config.toml
dataset = "crops of objects in photos (Visual Genome)"
horizontal_flip = true
kernel_size = 3
residual_init = "none"
one_sided = false
steps = 13100
weight_decay = 0.3
Rows from block 14, named by matrix and row number. Rows with one number belong to one channel. Each number is 500 + 25 x the weight over its row's rms, rounded and kept within 0 to 999. All counts start at 0. Numbers have three digits each.
# convs0: first 3x3 conv (model.blocks.14.convs.0.weight, 208x208x3x3), inputs 20-29, a 3x3 kernel for each
# convs1: second 3x3 conv (model.blocks.14.convs.1.weight, 208x208x3x3, transposed), outputs 20-29, a 3x3 kernel for each
convs0.8:544506557470497470504518506484480508519473506491474497513481498496490467497474470486480524576476539516548521505506507519506512508499500554510517482523499490492490459482495520495531515458499487505452471489543505533517504530507484494487499486494492507501466485507560541506
convs1.8:516496540495482437484489503505531517465495523514508525501507466527495478486509498492497495471547477491505514527554532523535525533496522485494500486484535479495470511511534523502467467530545529480493468453503468495434502530462520487508481505451504522517537493497440516481
convs0.9:494479466458504517519501474509517494478501484522491452494500474471483492479481476494492481507525488470465487537492510495495513466499486536488497498548504582522537444517541475552470544535546507452482499468549477509492509501482475511542487483488552504496535539541480440444
convs1.9:512505529497545497501474485537477484454472522460502518497488500479494497483456455533524494477501493509474493500498549504542534581511546503498510505523496500520494511471494506510487503506480488488480516514534523548518507464478462537480562497463516500478477495499519528491
convs0.10:524483534554497479471523484534519489505472474525498472529515513491489533498558518481467524566525529524529462503478480517495473501498484491546498511514469476468485497473480473528491528493451524503481479505492481464459491473500457503514465506523477544489503488531513547509
convs1.10:518539523496516496492515523542482508501498522474518517538487482493488430506497546498494516473517463438479534503487496514494481489476503526503521460498524493454481499479465499488526516491482521515484512517519514469486495467486518502507531489566472465474537534477516517509
convs0.11:506500483525553504511478509460502474470477506498525521469512516507500509455477477487504501479472504468472510502483523525482513509547547581505539503455468489505550478434446497504477532506497487536505540491476510496544483505489482481476443527495515536460480544507533494488
convs1.11:497489516516504516553507561542480534459542483502528487458507462471513472501513501489530496517534528513518489495526518523489464527494492466587476488455491506467435456514496470493514515493499513529523548492514497498487482470487519518495470483478474487498493475502481499476
convs0.12:501470509525518503491484496518530527472484516424494465509540501486448516553498521459481471488481460514487512549461480443473460507502511471469505534498454523492524531497501510503488529521526456479491488503515500505550523502476525578528515514522450481517470503486485510502
convs1.12:508527492475446506517527511551488519486464505496539486507498507494518525526510461501508481484506479529488507509472518511492491518524462487507468543493502496545480488519491495456465474499494448478518510508492535495529470489456515499490519509481512488476466485497485474504
convs0.13:534526507520503488491494502485497529524464491509475492515504488507491489471493500517486504493490480485509518467540495495476473478467473498506490492514521559495477461502468525511516536502459480478480513520492526520482527509509452485493473506507456489494451421455485526503
convs1.13:518503465505520445468500481520534508498563517524525499530534516499498490500530487487483524476501501482500467483508479519498502531480509523462486487505521545522517458481460479488454513486504508487516470494535477462498504485505480485557508484510511471490509503506511494511
convs0.14:482465503526536529489493497492519529504522466474521510523541488503504476523508557536538491471536494470531477531520500532481496485517512516485493492509475501489527530497478531526467459551468464472503456499472529500489500506500499511473501474494492488530508511499502547467
convs1.14:473553449500471495489482470509524470556501484509502520486493540469481496479497451518481575521509520497522537498494508511485505476482487491496496493470510526479546494476468527483481493486504490518511488482474504533496506501510491493510495494519474501493510498477473530493
convs0.15:510511513494477508457528513459475445478530481501485527490498521479488495551500492506536485474527460526500501540526518496570530496494468534510491503500516497513547513511512471537490496488495506464482454539487459461461498537500502542495524486503505461516507456496461457480
convs1.15:523476504481496499542504520463499462525457517482457451515494523495505515490477524463470512505490504511505484499482476499508522466528503493534482527507503472518470540536478456479559495475473496497457520482536492517555514503543496508510497481501510542493519517473469476503
convs0.16:487492459477504515485490466537482485506541527498479458543505548490531481483474518521524552511487504536508506466539503514473520511523499521519538484464509472509439466477485498515489487473506508478506510516517501466502500512494497511541497520522456491482491513494521487524
convs1.16:499507495490460505487521457522586502483481526549475499498514540499462505508479550515529518484500501526507527450445548499464471467475439484463483475532520497479508504519454499485479455535494472493489539483528526525487513523518471485479540494519490507479525499502536484529
convs0.17:468513547498497529529542523474452508492511504549533507541448536511521469506518516439533546495530531525513497494482515482482512442490538511536438472488491534486530465536517499553511526521457482491472517500525495436506517525525492494512492461493492520470469550479515524469
convs1.17:472480506489530527498500458547441504541502502460520548525558480511510511497538488497546517479460488507484546511455484540487463500498479498551472493504539496478512509500493522517490493556540505509486561457465534461479486487500472525491516518472522541512548512550522536491
convs0.18:451447489456499482524506487458491493544472501500521485476541500511530522551527516486515487532516524499492470518490469462514462476433478484482461475497443521504519507461466491503513507521498470526512493474538542549521536536502502498477497496555491478457525497495516486473
convs1.18:517499512471479444482504486489477553489489492491480522492489504512489492525482466511491503527511475531522530467494501528495502547529507490503532458481502498513512501485478523482541506535499536507484490487488480504469515480501516494546526489456517496484507518507537533507
convs0.19:470502445504499520480502477496496464502508488504527506481463500511516499472504469536539488487507504501454524492477530518488511455472536495485525453507476506514506490464494511482519503533477516502542507486475488523474469486479492508478496498513460546476547520497512533508
convs1.19:501515493477508487520481490523526484499495513483473470504500502517541472510573570522482512524511523516542495508528542494516533475488519515501515494437555502503501468508539453495487491511457483494552516498511507515501513525531488488505487493484478555489530515518448493449
convs0.20:502513468495487465486501497540479539499501475475503538448470490517515506528484509509547495458519518471499480469532541489482511485505502502493485532483471498498502510484460502489493494526474453517503485502458471550464510476516526534529482501518529503498526487525498519506
convs1.20:514538516438524529541488481482525497551500518480501455499476499537508493527475521513504473492516510481502486500496518477488492457476503508491470526530500523466508470522478499476516507506484478510471475521421486492500471492537500492480507516510509500467455493511519496450
convs0.21:487490519472540493502532500519507530448529468501516527493510480504505562491508489533512538518526508497565458492507459501477500507491488524521455464463479472532517548491501475480532488465470551517493488499502514492513490531500482451504493501455462474469514462485534526485
convs1.21:502510546481490530524488485530522511537513474492497470494498492473460490475521475567520542522495472470514506518502509491489484507502495457484498511503491526532500474465490492529529435467462520483506473510523549483521512536510459512513484499533518494529535525470478504516
convs0.22:493510500528512494495486508464470474499460495510503514475476519513540479475508488490490518481506518508486476511468504466496480499509496513513513515499500501500524497526495487500456497534495552495465500489492504493493535504478512552545479528524497489498506513510541541497
convs1.22:559503529455520516549534515496503500476456464531520548511526525524511496533500491487470478477486484461519529527498490500526477485510486501505494501501499533477479493489526504492516508467541516503487479488488529476410514459475494480461529527518560501519464521502481521521
convs0.23:517521486478518510518509487507551531504478488489516501505484472465489453528493538490446491526533512497505512488450471496487466463479531513478498518555517500556502476510475529541508521517467455519499503536497489450452454502477485503468472482508463503456451492506532551526
convs1.23:481496484542528509527507521526487498513550543535498466485527498501485483450468495496545522490484538530517478519455526458518447517451509477485540479488508466499474544505474517481489480534493518509492491457475494515533544472483472518475514498504533442497469478515513472487
convs0.24:486528503493488524508498479493474505478519481493466483462476477462483493496525510536482465528506495529465453513470480545507510540507505486490500509478542468489466497516552454517502461522489489497487491477552493511477497512496490560512553485514484499515451523507488497498
convs1.24:458495506483517493455477481524501477507512503494483518481486506458501508460506485514533514470534484500533468477487485521453491486486527474465493496521474546510472477527487442526506510502504478523484508511479478503519502486507508465510491515554513500501469477518512509509
convs0.25:514473497528531521522522457466499467511502510465486493485456537476491485497540483485489480456476510473504509513498427521501514519526502496513532517505507478537487481495504515524518495546459494480485476459510486487485492495478549523496484511488479465503516525506490495500
convs1.25:470547486495460496469502493525526489509506487511502492507503527541542527543551525493475501515500486507553525493473489483528530478520430544536572506535550550477527530505507495485515490525509523489518472524436490512434535473436509496478498508494515506483489509499497559527
convs0.26:523527499466517508439515455503492468504525494540484503523545539498489497449495480492517492446494467558567541517489507480488469529493539522511492498471508478511479474501465517452543490496480528514486501506547461484484502472481515505546494462499446518488543563449467503513
convs1.26:515479506492460466548491512530539552514497482519514430499510510518512519545522548560486505483522483478477506527490521518484515465481460466440512532500485508483470541496508521513479534505513509509493524504533503476505470484449499501509491494486531540493475489495502458491
convs0.27:502510476520504499480484537540494504503545507483462472492484483497496517486510506508476520502509479524494449541495518486497501484507533531519440480482493448492473446453513475457491530485541522458467576535499494521564477512515535514517460505495504522496485474507474461476
convs1.27:510525494470518500489496513488486474498517534497505528492500500497514496499481454553511506482523482487531483485503495502494485504488518521487477479516473471468450463512477525547501468474501472549492509479466559553501546471534453477483489503492470568536510523520516484499
convs0.28:514532500519498500511514500500512536470519485502526495501510502482482470487483514523489532503511521479482495509461505487497475527523497504549511550456548492481456481466495495483508536499482536494503513515518510495520554532531496500516484529513486487474517502528503497512
convs1.28:505571462489525490495503458504501513515494538535537517476450462491521464501485481509493506507492511484473513499519497476496497487513490489475504482520503536488516530484519469497470496465502512462501520505532478491523492473550506493512488507482542487522504520501487452493
convs0.29:522535499492466498486492487479518480491506497517525557468491490521491530493529486565517537510517502467475540496462525447441469504507483513485539544516462517488493524485488508543510528469503463536526506528469508462474512521494488503541457480471487494495485484492520513509
convs1.29:494488458482477510481518452536515532514489458495526557505501510506501533480499467497500510489529501484518467479473479480487490465500500542555518521485528496512499499521486460518486482507511559505478547527524554516531459483526449492471491486486522497533460503430453471445
convs0.30:468520543520498462502473488513513520468501518502506497453474456535487474506508512475485482460469467495527437528567486515493495541449488519509521484485515485514480506519532492534519470501508492470527524519501548503516505509520539526524492484519521497470451500521558464533
convs1.30:512480525505532526507494508501514500503532521518548542465493498499503457480498495498484549524502526486507469535497480505525550569506495551516480501475459511508529523542508528469447503524528535523488509511512484478471519521515497483491515544532548521438453487471484500460
convs0.31:495474462508484492526531480509517511520479560472484500500492507508510520530484488483519508531474490511490469459485538484482479482524494511471442492461494524461487497538512503510480557506514454470456509487493495485500484470438519542539540502495525464498427528469502490466
convs1.31:500470547509504489482525490523545506474517497481487481470499487482503548491479488518515467500545492487498525489513530543513496499496513461504459511530496552518530481517474498526508537527530513513492467522540522516532512537558519494559483454418478520484515454482549540525
convs0.32:500468489528514547503515500461471473469518484498502490494467550488542458516506502474530478478501466499539550513505503471429479500532505502502483514491499470522468460444481527536483466500489499452493493510510491506504463432510514552530483485482463544496467504499489486481
convs1.32:537520502509484502530515488543495487504505484497444489469499520510454516502520460536497502480504508498542493507447506470488512505511478501521570482501476527556542466470470545476510487501463502516469493519504488474461502491499480488517479517449483513529492482427524454521
convs0.33:502509480481492467478505533483533500519462460518550535489500493496525500527546479497485469509467490566500539525491466496476527549553496489499490534467559511478526462501506528519514526506480482497455445498500503485489511524540506544496492501509491482488483512527504493452
convs1.33:526525461486500500553485455498487491491498519492472503531528546534514537499523541469501477477473525471471479526499480472488504468522469500515515526506491554520540498510496508516536483465515513518533479486513523480493487471516514517488514499504506463546516523494467501494
convs0.34:558531494479471421495468528470512533475487500494487521500521512480543501510505497504492518488522492518494510531518509495507512540572499509480477486536468491494517494531561478504494512538528511479515512489507482528546472512503492485443504520507486497533482511486441512474
convs1.34:456495526519547512520449500515490529500470498524508489495470538498504549496464509490519550497485489501520489483473517585537467493514505463510436501461487528499511482514460549515500538490513541529503498497463541536471478479536545513479456498511540524485448467544490477508
convs0.35:539535499486515495491516494462505544453437474492500484487445476532506517501507528468470543523480470515510455492495504495488479518495489491484493461444523461464407473523483474481483479530511494477528535505536496523476521529507554520497537453495491529520526486507496479479
convs1.35:397525491457458514501479483504514492478499504549534550497499496492500475540511507462468456485481465481497525467503464476499486488438495511493466440488479512460523524562502507514483494482524559504537515513491504504548524512494508477547543507499522525489514515462479509492
convs0.36:509501499519525473494495495503509495484522480527474454473553500460478468522489524492483526489518535505514512511471521452483461530484507509483480526467495484516526498523481442501474553504473484488497469460526507523514512532520494505479514514512511494515532491457479539507
convs1.36:521493489494510505521482498494504452519497546474496506501521509506494501483488485475457492478487497499493540453496509498520517491522567517484491482489522493478481518523460445467521514490456519468521526489512463510511464469518485482488504504478513481459467465470471517537
convs0.37:499519484497474510445488436522538508485512478517482470532522520483496491462511464468521476508493497561521493513494481492515521461436474487487507506510522497494492508510511458511546495521502504523506489522529495533468494499497474511505512512496514519501470495457530508482
convs1.37:509440512476487453511509470493503562487521501502495492531511488469493490544467521493455525497482461514513491500491493503509467476504470557480479491503514521547517545513543484466504492477527509495521490519554543469508471526496498463506473495482477491510505465503475489548
convs0.38:476510484511493519497490514500542483506493511495526508465516503529512516498515507466455491526472520464481508480455511520514458499501479502517502510478460539486477465490492489498512553501501504471479457465509508516483496515494506484510463458468497508439531515460494516453
convs1.38:502482495446463480529481471592492479467457489573485479468516465498523506475491492491482491459496498483516456483495529516500510501494512489502475488548478481503473505527483488504501475470494483514466486521562490470508510503515499517488571517520571517538510517555466531520
convs0.39:521506547527512503476499497484487480531502495444497493495485483480518474495506459476537535527499499500507477468497517547500510503508503468525487511512497517474514521538495507574472497459528494513520504459502482494484515506533486501483508516494468526496501485518469494536
convs1.39:519512529485520517543574534520502471534529551518493491509470477496463439501504507458474487525512525482485508543504514523509528498521507526519497511506534490512504506509553444489474510516538518526555502516528489513510471457471460485481509496511491552552500498447500518496
convs0.40:494511531520492509533525536463500528534511471480501460497501524518486498491520483471523468505481463515530518501485488481486490521482489502504509525472471470508492492445567530515494526496502529482505500497521463480500512505513489502506495488460502495522498467455490489492
convs1.40:455525480505512512513474524535484491490497499499458496494499469479519466462524482482557550578515478545521531521511527530461473506485514528521517496495464485491507488504480470438454473483493473490505491496479479483524488489486447518503470521452505529520482483479494464488
convs0.41:489504507456516499479506488504498492571530498521530538498517469537498569474510505558537533517467526452523433537550630497494525478485499510484512529475502508477469482482427506469559460514522484490488523511501464504503502490530466464478489502491503488484488527476494520545
convs1.41:533474514530494493505518506462525498511454504503497534473484493509532474507491527519501473464523505515506504526476508522495489557486507506458508489529493467477517463456515473515500534501452511492458497481516500486534521460523436492473493513536514524499470459490529493513