{"targets": ["object"], "norm": "batchnorm", "depths": [4, 7, 7], "kernel_size": 3, "stem": "deep", "loss": "cross_entropy", "residual_init": "none", "shampoo_beta": 0.999, "merge_dims": false, "steps": 13100, "epochs": 27.2, "lr_schedule": "linear", "final_lr_fraction": 0.1, "adamw_weight_decay_other_params": 0}
Rows from block 11, named by matrix and row number. Rows with one number belong to one channel. Each number is 128 + 24 x the weight over its row's rms, rounded and kept within 0 to 255. All counts start at 0. Numbers have three digits each.
# convs0: first 3x3 conv, stride 2 (model.blocks.11.convs.0.weight, 208x144x3x3), inputs 65-69, a 3x3 kernel for each
# convs1: second 3x3 conv (model.blocks.11.convs.1.weight, 208x208x3x3, transposed), outputs 65-69, a 3x3 kernel for each
convs0.20:137108123120125128111134092125176134146108163112108146137084140099119136127126151157108145140135124118117129122114128133105137144130193
convs0.21:148116117129164139108140160129134140149115163058157120129115116147072108136140089109163125103189126116100118156111143133129177110131150
convs0.22:103185166159160112131178144137085150131165117100140165159126103105169140133101123130150131141157117131064141150126088119176153110123154
convs0.23:094121167107132123134156106161128154112134086116086121123144094113127095115128089146130100123137182138125102134115130156098111158160155
convs0.24:133165141152123158111112107125141103133129128134169124113117118109111100101132112149146106084157086136085130113078126164165158140075123
convs0.25:185169194123155137116117092091101143124098124196190148117154156145144173150120140100133140139091094145149138126122111158157138111115156
convs0.26:126090112133122124139139097170116137099153126131111149138178068105147101111136141107138082141098118110115116106120081150126170111141154
convs0.27:118124149109126125155157148116137151152121162142122136147115153116125109142147118086122114113106130142129126097129097128116130137106114
convs0.28:091102140082132140096118146143140125147145122110131126088180162128167151085165111107134137130174119138103117116152127133121153126095151
convs0.29:134142061133130156104108102125131143143166140150089139159169141144130135158114125138114131116136116125081159137154087139115105152131102
convs0.30:072118144102127084121149154122134099131153113117109186132148127135159128113116124149160140092123133087120134101099124145138071128116182
convs0.31:129133127139116106164131161127126141133125159134148116104104167098110120151149138102106144141113132140148135132119129130162091116130124
convs0.32:189078121096118137100121122140083156102099135089131135145114137128115121151115148119184166132163146164108120152109162119105144131102115
convs0.33:151101131163180147115145146127117086154156153105139085138165164124133100180121152085152108148118120151124118119147096124114141150093116
convs0.34:133130136112080137146120144103126173156142167160122148159120113091117101136115149118095122139110122103098147139124098109111128157131083
convs0.35:096158114144107117165159114117124122146060116159138123152140144135122128146156122158133147096136101128121149124155138182124099145113156
convs0.36:154128178165143133114146144107144133146133093134156157140100088160122096101118152129153146114141167161140149081130134128118108130130151
convs0.37:113079125125156148111121074159111145121103103075116081087142153137123117126152126110186128152120117105119144101121110156091142137163128
convs0.38:112093105109160138154131132097154135121101134098110108135103139077161160135130160066090123134128158140170144109164123147144125133138119
convs0.39:075136168163135101166095070160128120137148131093109104128138160143130123124141089173108127127139170109152101102159096156158124141149106
convs0.40:161130129154199108144138096126122137151140133140104084098154112137117083130120119111159137127116124121129154138125133105175099147178151
convs0.41:133117133106106145142155098150155157126125118119126158144112187118129134068103147165103123150131067122123154151095142092126140134114140
convs0.42:154088128131140149120116098112139144115150140114104099114121112123127117143125106148115130170098143123180142115105131142102086109133151
convs0.43:111094127120107121110114152102116145119149131153113164128102118152113163151152163132154143140153128152128122127144100163179127159158138
convs0.44:134159130133131109124088121145151148098107095145149113115118150119135165137132168134118137083131101144173131140163123096108123168074117
convs0.45:099114094125108162165133178116175143156132142144131113115131128093116129116111138119145177149134154120139160160067186130135188127131145
convs0.46:081107167167166155132123123143145115103139115140135129155141126098127158140129139160125104135111151141137146144125125120120104117147121
convs0.47:138109156141076123121128106095107168106119139114158108175110119126072123121128124142126121067127147136094156113133118152201099146168124
convs0.48:105146151173124112132105099123112108144139111154147124109127142137124151127105151089102162151145110098113118159106069146140091125118082
convs0.49:118114096144118097138112112101130136133145145123119153145151088129176134150114079132074154125145142142121100102098129123120115171117119
convs0.50:172140129182151103153160136129116097046095092181110111142122174154135112147129097127101110116095123129132142162133099083159087115129088
convs0.51:132147098136108123108144093104160132181183115104189170148134099194125088146112097107126169113117156134125119132140127137064127150168116
convs0.52:153118090102141140149145128170136122116137140148170111147127158152125202116119145132168095122107125085161107141123109164093120095145149
convs0.53:140081120096136102103109104103128136159153131133129123108169160135115213156094146154179117129139125143110143130142081151153095092117137
convs0.54:104123110140169174162121151143175147151171192115138138140138141127173135101119133131119131100110144077127133133089118100114155124097128
convs0.55:113152145127126128123174133116135106150160122148131138147136114143120129123117174089112084134085112118142135125146096177108117150168120
convs0.56:129154162111103116081093129149160128123144118126161136094143127142129101083116122197128133118106160141126127120140120103066074153145102
convs0.57:131146083161133130123109154114134122113096145102153111145164119161120127136148132125101103178136109087139142106120153111122116096089146
convs0.58:133111139122115088119112094135138145146140114139185136081111140158122176110135181117107099169124097109119068126125097115097101121123150
convs0.59:103108148129172170099103099122163106138086117088102112151158149092137136156142121081093112153142130135171187137093131087141128110099163
convs0.60:118129118142162135170128137136118132129148131126126114123118114108093157084133107168134124114152095109085127127099167087180125120110154
convs0.61:066125138169173135103170137139146126138134128154137162102144154100117121094129146145150099098091160130151113130135154150154129132118127
convs0.62:097142181102139129096170155148126176090140100163112146146167122155150141106121128119153122151120096158107148080172146112109109107153081
convs0.63:073055117142174135136139171134130135134135122140144121080134160112128098130123119107082104143114130140097159152131143114133153101113127
convs0.64:179133120070160142097120178114114124092145162135123103146149122121090131086133132165146173117143130124140114110122191135115152109119114
convs0.65:130125155079097110137079133123125119109111126145144157119117164092133144148119185157111113105109132136113155139100108115089120118142112
convs0.66:117121109143156092099163119114130157137122127116128131118106106156130097106086155093161122131135185102097107143154153093179103075091125
convs0.67:110136121102148135152172155155122134127082111097126128131096154105108100138159117169117138185100146114100108141148137142121125138079093
convs0.68:151139149116093106133103113189129142130161144125132174145112103157135142140153134103138115141074064111089130093116129127141141100133067
convs0.69:083166173111128142161122112102103134136115152101131108148115098058116171083127130121119144137120097137144141148120117177112121104131093
convs0.70:153145161104131173112192113120140116137121132105110146141124129204120138104120114156132159155138112117111137104155108147113135158110084
convs0.71:093137144154138111116160125090108133127121125135154120108101101094093126148143129147099140138130140122121122081143139129111116117148132
convs0.72:124203175126165160102119137101114134134144129131111166148097122125141137096143135122111104142130162147167147131139169151102088175157112
convs0.73:130114135168112162133099125135117113109123122113105174165155131118119127064070175108110120150127153105116139120140160108131142083168165
convs0.74:119117085108124124165183150146123134151114108111149107131164140130121116133109095114109148146125129103132103117117140162127143151130106
convs0.75:162153133152128129174165104137111136158124155162144123134114118140148140103147161108094139124091091091095117133103102174139140133122127
convs0.76:104120096142138121179114121121100130158159093139151128135119126178171134135117108116108144090143134130121091156132161159119121130102109
convs0.77:115116142083164140105136113179113130119148121119133125155149121179134141117121141128138075135136094156125091137138104115116164082094137
convs0.78:149097117119100106141079116141103117114140118153102144112125127131136162105105131171117151140137141101101112102143113125128137136200100
convs0.79:138136123128137157138135132131149128104104145116142135150159155115158178121121129154115163127139121187112129133109122121123095100152135
convs0.80:125106137141139180109136097105125127101130120107156135115192089152179150130138087127124145154140131086084146117148126137156100147116117
convs0.81:096104116150141195106143127100085148122145147090127125215124092078132099138148134122082093150103112132098129097119144121098129117142126
convs1.20:198118083112105152118120122128138101151136111114089120112118100145139154101163138157144136146155170100112166107088089110134101099112155
convs1.21:124126128120174098135136104097151079115148107129116114108072112146114128152155120103140153112110152133159117093151123124141143092146088
convs1.22:148138144124125179127136123144127135125150129119136116141164132153133167147123105137125123155118177158111096137124126119132120109131106
convs1.23:157131142165185170083131094098139163168155131130127104132142125147175184162159159151128078129102092113127070096114097149130129155104128
convs1.24:123089130058098118174130094161132056120122108130125157118113135169130150122117148077129105097112114126097123124148167073126101122081117
convs1.25:163119124146141101120152125154153148126124134070155109085107086154123141137134135068129122160146115134128113129116108126162120110137134
convs1.26:120084128126080207156175181098151148114099093129143119150121175158102137113119106152094135129129118098103121067136092134104139113121150
convs1.27:151165176150082133140083133142129130122097123130137132140134087208136157106107117129155131086102103093102114113087120091101121146168143
convs1.28:131128152125123150132113129123161174136097144154117101150119095168101120140109099120110096144111090126127144105128116100142132100075127
convs1.29:095147174130182077136109092147156089124128157087117134101092141105140178124106154130143111105149163124108170119168147107095096095141157
convs1.30:138107136127118150140147150144114094084117125156111169091102152116108116122177169123098128081126127144138124105147177143140166088091124
convs1.31:092145129131120123131133088122093149122114127113127161114112095074094131137120128124126108129116140094150116075138136118128100121129133
convs1.32:093142114169116084137110152111127133112133126139109109150155174108136152157123106109144089103136157113123138184122132158121124125102110
convs1.33:128126156135115160110135159133129165156149132134102153124168118132114134131091102145163149124137120109142097133136161134139096082107097
convs1.34:122153111099141125161134122122129099101098115116140129170129097106155128133166168110118129112134131184141162125142098150125125143110142
convs1.35:141164115135113145107118108104180231145131160121134111133141151160112149099125147125157115147167185176105159127171127144147116119120107
convs1.36:150127113109110123143113107136134148122143147149112135129096117113123120109107118152103105122115114129128142173179133129134137132126135
convs1.37:127131124116125112110138151119145106103091175134129152124099096151100145115120087119128083143127118163107125085110162106121148148154113
convs1.38:186123126131108145133152116164158130138107122188121164132133117131120097116141146139139164131092110123160144104145145097172125089133157
convs1.39:153162127127157119164112098121131129115139169132090103129108107190167148134124106108113116134159109138120165108071150113098104117136108
convs1.40:094205166092152100154136137127085151099161173126106149130146178108131153151114151113143110140137119092145142157160162146133121133153072
convs1.41:141078085123134109166153154128095110135140142134080126149145095135123134136113162141116151085096117119075130146139145127150126089137136
convs1.42:151141126097134141115127118114142107115112138117104137148117089171144145089136140153153126124136132132139118142131162153127123119068114
convs1.43:149099108172151113120107133135134152183116104158090115110116152160140141146127114118133139143106109119120157079131132116166117118119118
convs1.44:105202128143108136161103118140137066124125107128117106136140104120143132117160151124156170179137142101119128111143072135091155136126125
convs1.45:081142149115150154133120140143118168169121086110126154121095123124088153097170115129167113163112125130133102135137142155127127143144085
convs1.46:102143134086185133145153100141124163114130107175129109113120133106140133120110120160150169102142124112135171101153156124123121110140130
convs1.47:090134124120120145148153119120157152111139104137091154103120136116156101087144125128126080079147101112140138133120133130140123150081186
convs1.48:118129143111149129123094125113148127169142105160078135138136129123156122092122144134118153124120136160108094170113163128129170083126135
convs1.49:132066191133130120161091097171135097133151149136103107164111112173137097118131161147094108128121160138103099141105136152147186149105116
convs1.50:131151148104174127166117112158122140120114112133100129126079162112121121148107125116119101129127102158109139110135069084143141085124113
convs1.51:094117155121109105103145163111181128141151135137066090110109150143154117135141120105128134122153139139127136150121131185125118131100127
convs1.52:131098146157138123136104167097146117166109120131153115152121108149131084148184105126168143120145143127146074145131110153108119123105149
convs1.53:155106138122116146123153147118125116053117126171157137153124132104139109115130105117157081162154114143096137117131190108149105101094137
convs1.54:129132164130128152143137107133088106133147134123143078125104122125130126129097170114136134103157122153124148085079116119132125122121118
convs1.55:162148126158118131099170115109136126124154104101146156168157106157108159127154126145153127103129105134137126093073112137093167215106095
convs1.56:103094157121122126158120113089154108125153104194146108091088102146169084183153165138110140112113107133129139120121059098132126157100158
convs1.57:141139091160101108097098135156150135157129093117123134089095134156196163111108099120124112153127122083127061074115128124097145106134149
convs1.58:135169101116173105129143097148158106138113167132133136129092135093137117096154095157117125127105120151099087117086098107112157119136131
convs1.59:106098180145102140124120124134105178099167178161143156118091128169151154123114103125152081080092129102109099127119145130100158111142114
convs1.60:174158134186092132102153123141120105139170163130085165114139127101096162103119114135116127118124117097100128086100107135108096105080094
convs1.61:109167116156103135083123148098135125140122144128117136130184158165111133148105161109128083118098086130070110097135130166159121147127083
convs1.62:115117128159143108102143148102097126125134120176171138148155140120145112146164134134134109143137121184133203097126114145147113088148115
convs1.63:104087083129144124152092104129073147148101119138090103103162115104105133111142102141149171113102093124146158142116119119110143121147113
convs1.64:166097130131136067146158171112096145135138172131165103133151138120134095087134134131138096088137108149134143121136112123120140134110150
convs1.65:140098121147096162123130099123129157160123178153101124151147150209141133115148096112147155133141150157140160117126077100091147140117173
convs1.66:153145179136135103113139125114102142168107134151148138141171131152119115114159119102127094149108119097117109138126153127111134180123133
convs1.67:106132143139137112142132132101148121128120155101171117127095127129108137135143118167158120138138125136155152091147112148141137148156122
convs1.68:125118130082120145185137123096157163154117134123118095165126140159194141194145144105088108068136127082080086156087145152112147104095160
convs1.69:139120134143089127135110177096118090135110151084161112123140126142116107154162111161127100125107064144121089118096143148129105132135147
convs1.70:147117178105123129109123099122116149143172112124126161148176103121068171137140119091143136136126120153127143130155081159135139153104096
convs1.71:133118114124114123102128115128149111073109136100117173166108134139150103144081170157116143159132128116121154103139129070121104118111117
convs1.72:124064134140118148144160144144149157107102114146089083164130138127140143141136125115130090108119077111106125101122146177173141124090103
convs1.73:145071110114102092103151113152141097158118122129162081117107135137100160137132151110116072098117115160124139166128112141093149115158126
convs1.74:106118115107092090139124104112159122140113086149154129144135104113099116041119101107146147084130120182168122096142123113104107122120143
convs1.75:107115127118121128114147149158153146143107131079144136124155100130135165155106106123111120108081117150137087155122115159110141121151161
convs1.76:088090136099123125100086127130136104063145153146117150167102139116140098117146137110149131118149136137145113100132116093142146149101171
convs1.77:145126107177118086105084140083099110109163126166141135117106109199143131154088131156119102170099097084101088168147117127135162130145172
convs1.78:139132128150115088126116129121130115131119128090151162146131138171114131100143115137142113126103133093129085133095144124109130149132123
convs1.79:141190095161103133149134131164182176203150124078081089153119113099131135121128110101117107135122114095146081104153132113123150131113094
convs1.80:152035144137181126150122104161147095174150133116136161143145143126113094142135138106158160181134209123121103050146114110085139117114112
convs1.81:156128102151102131102131138114093128160129147152135086129136060134136086093149156123114178137141163119094077093104113090111116120101115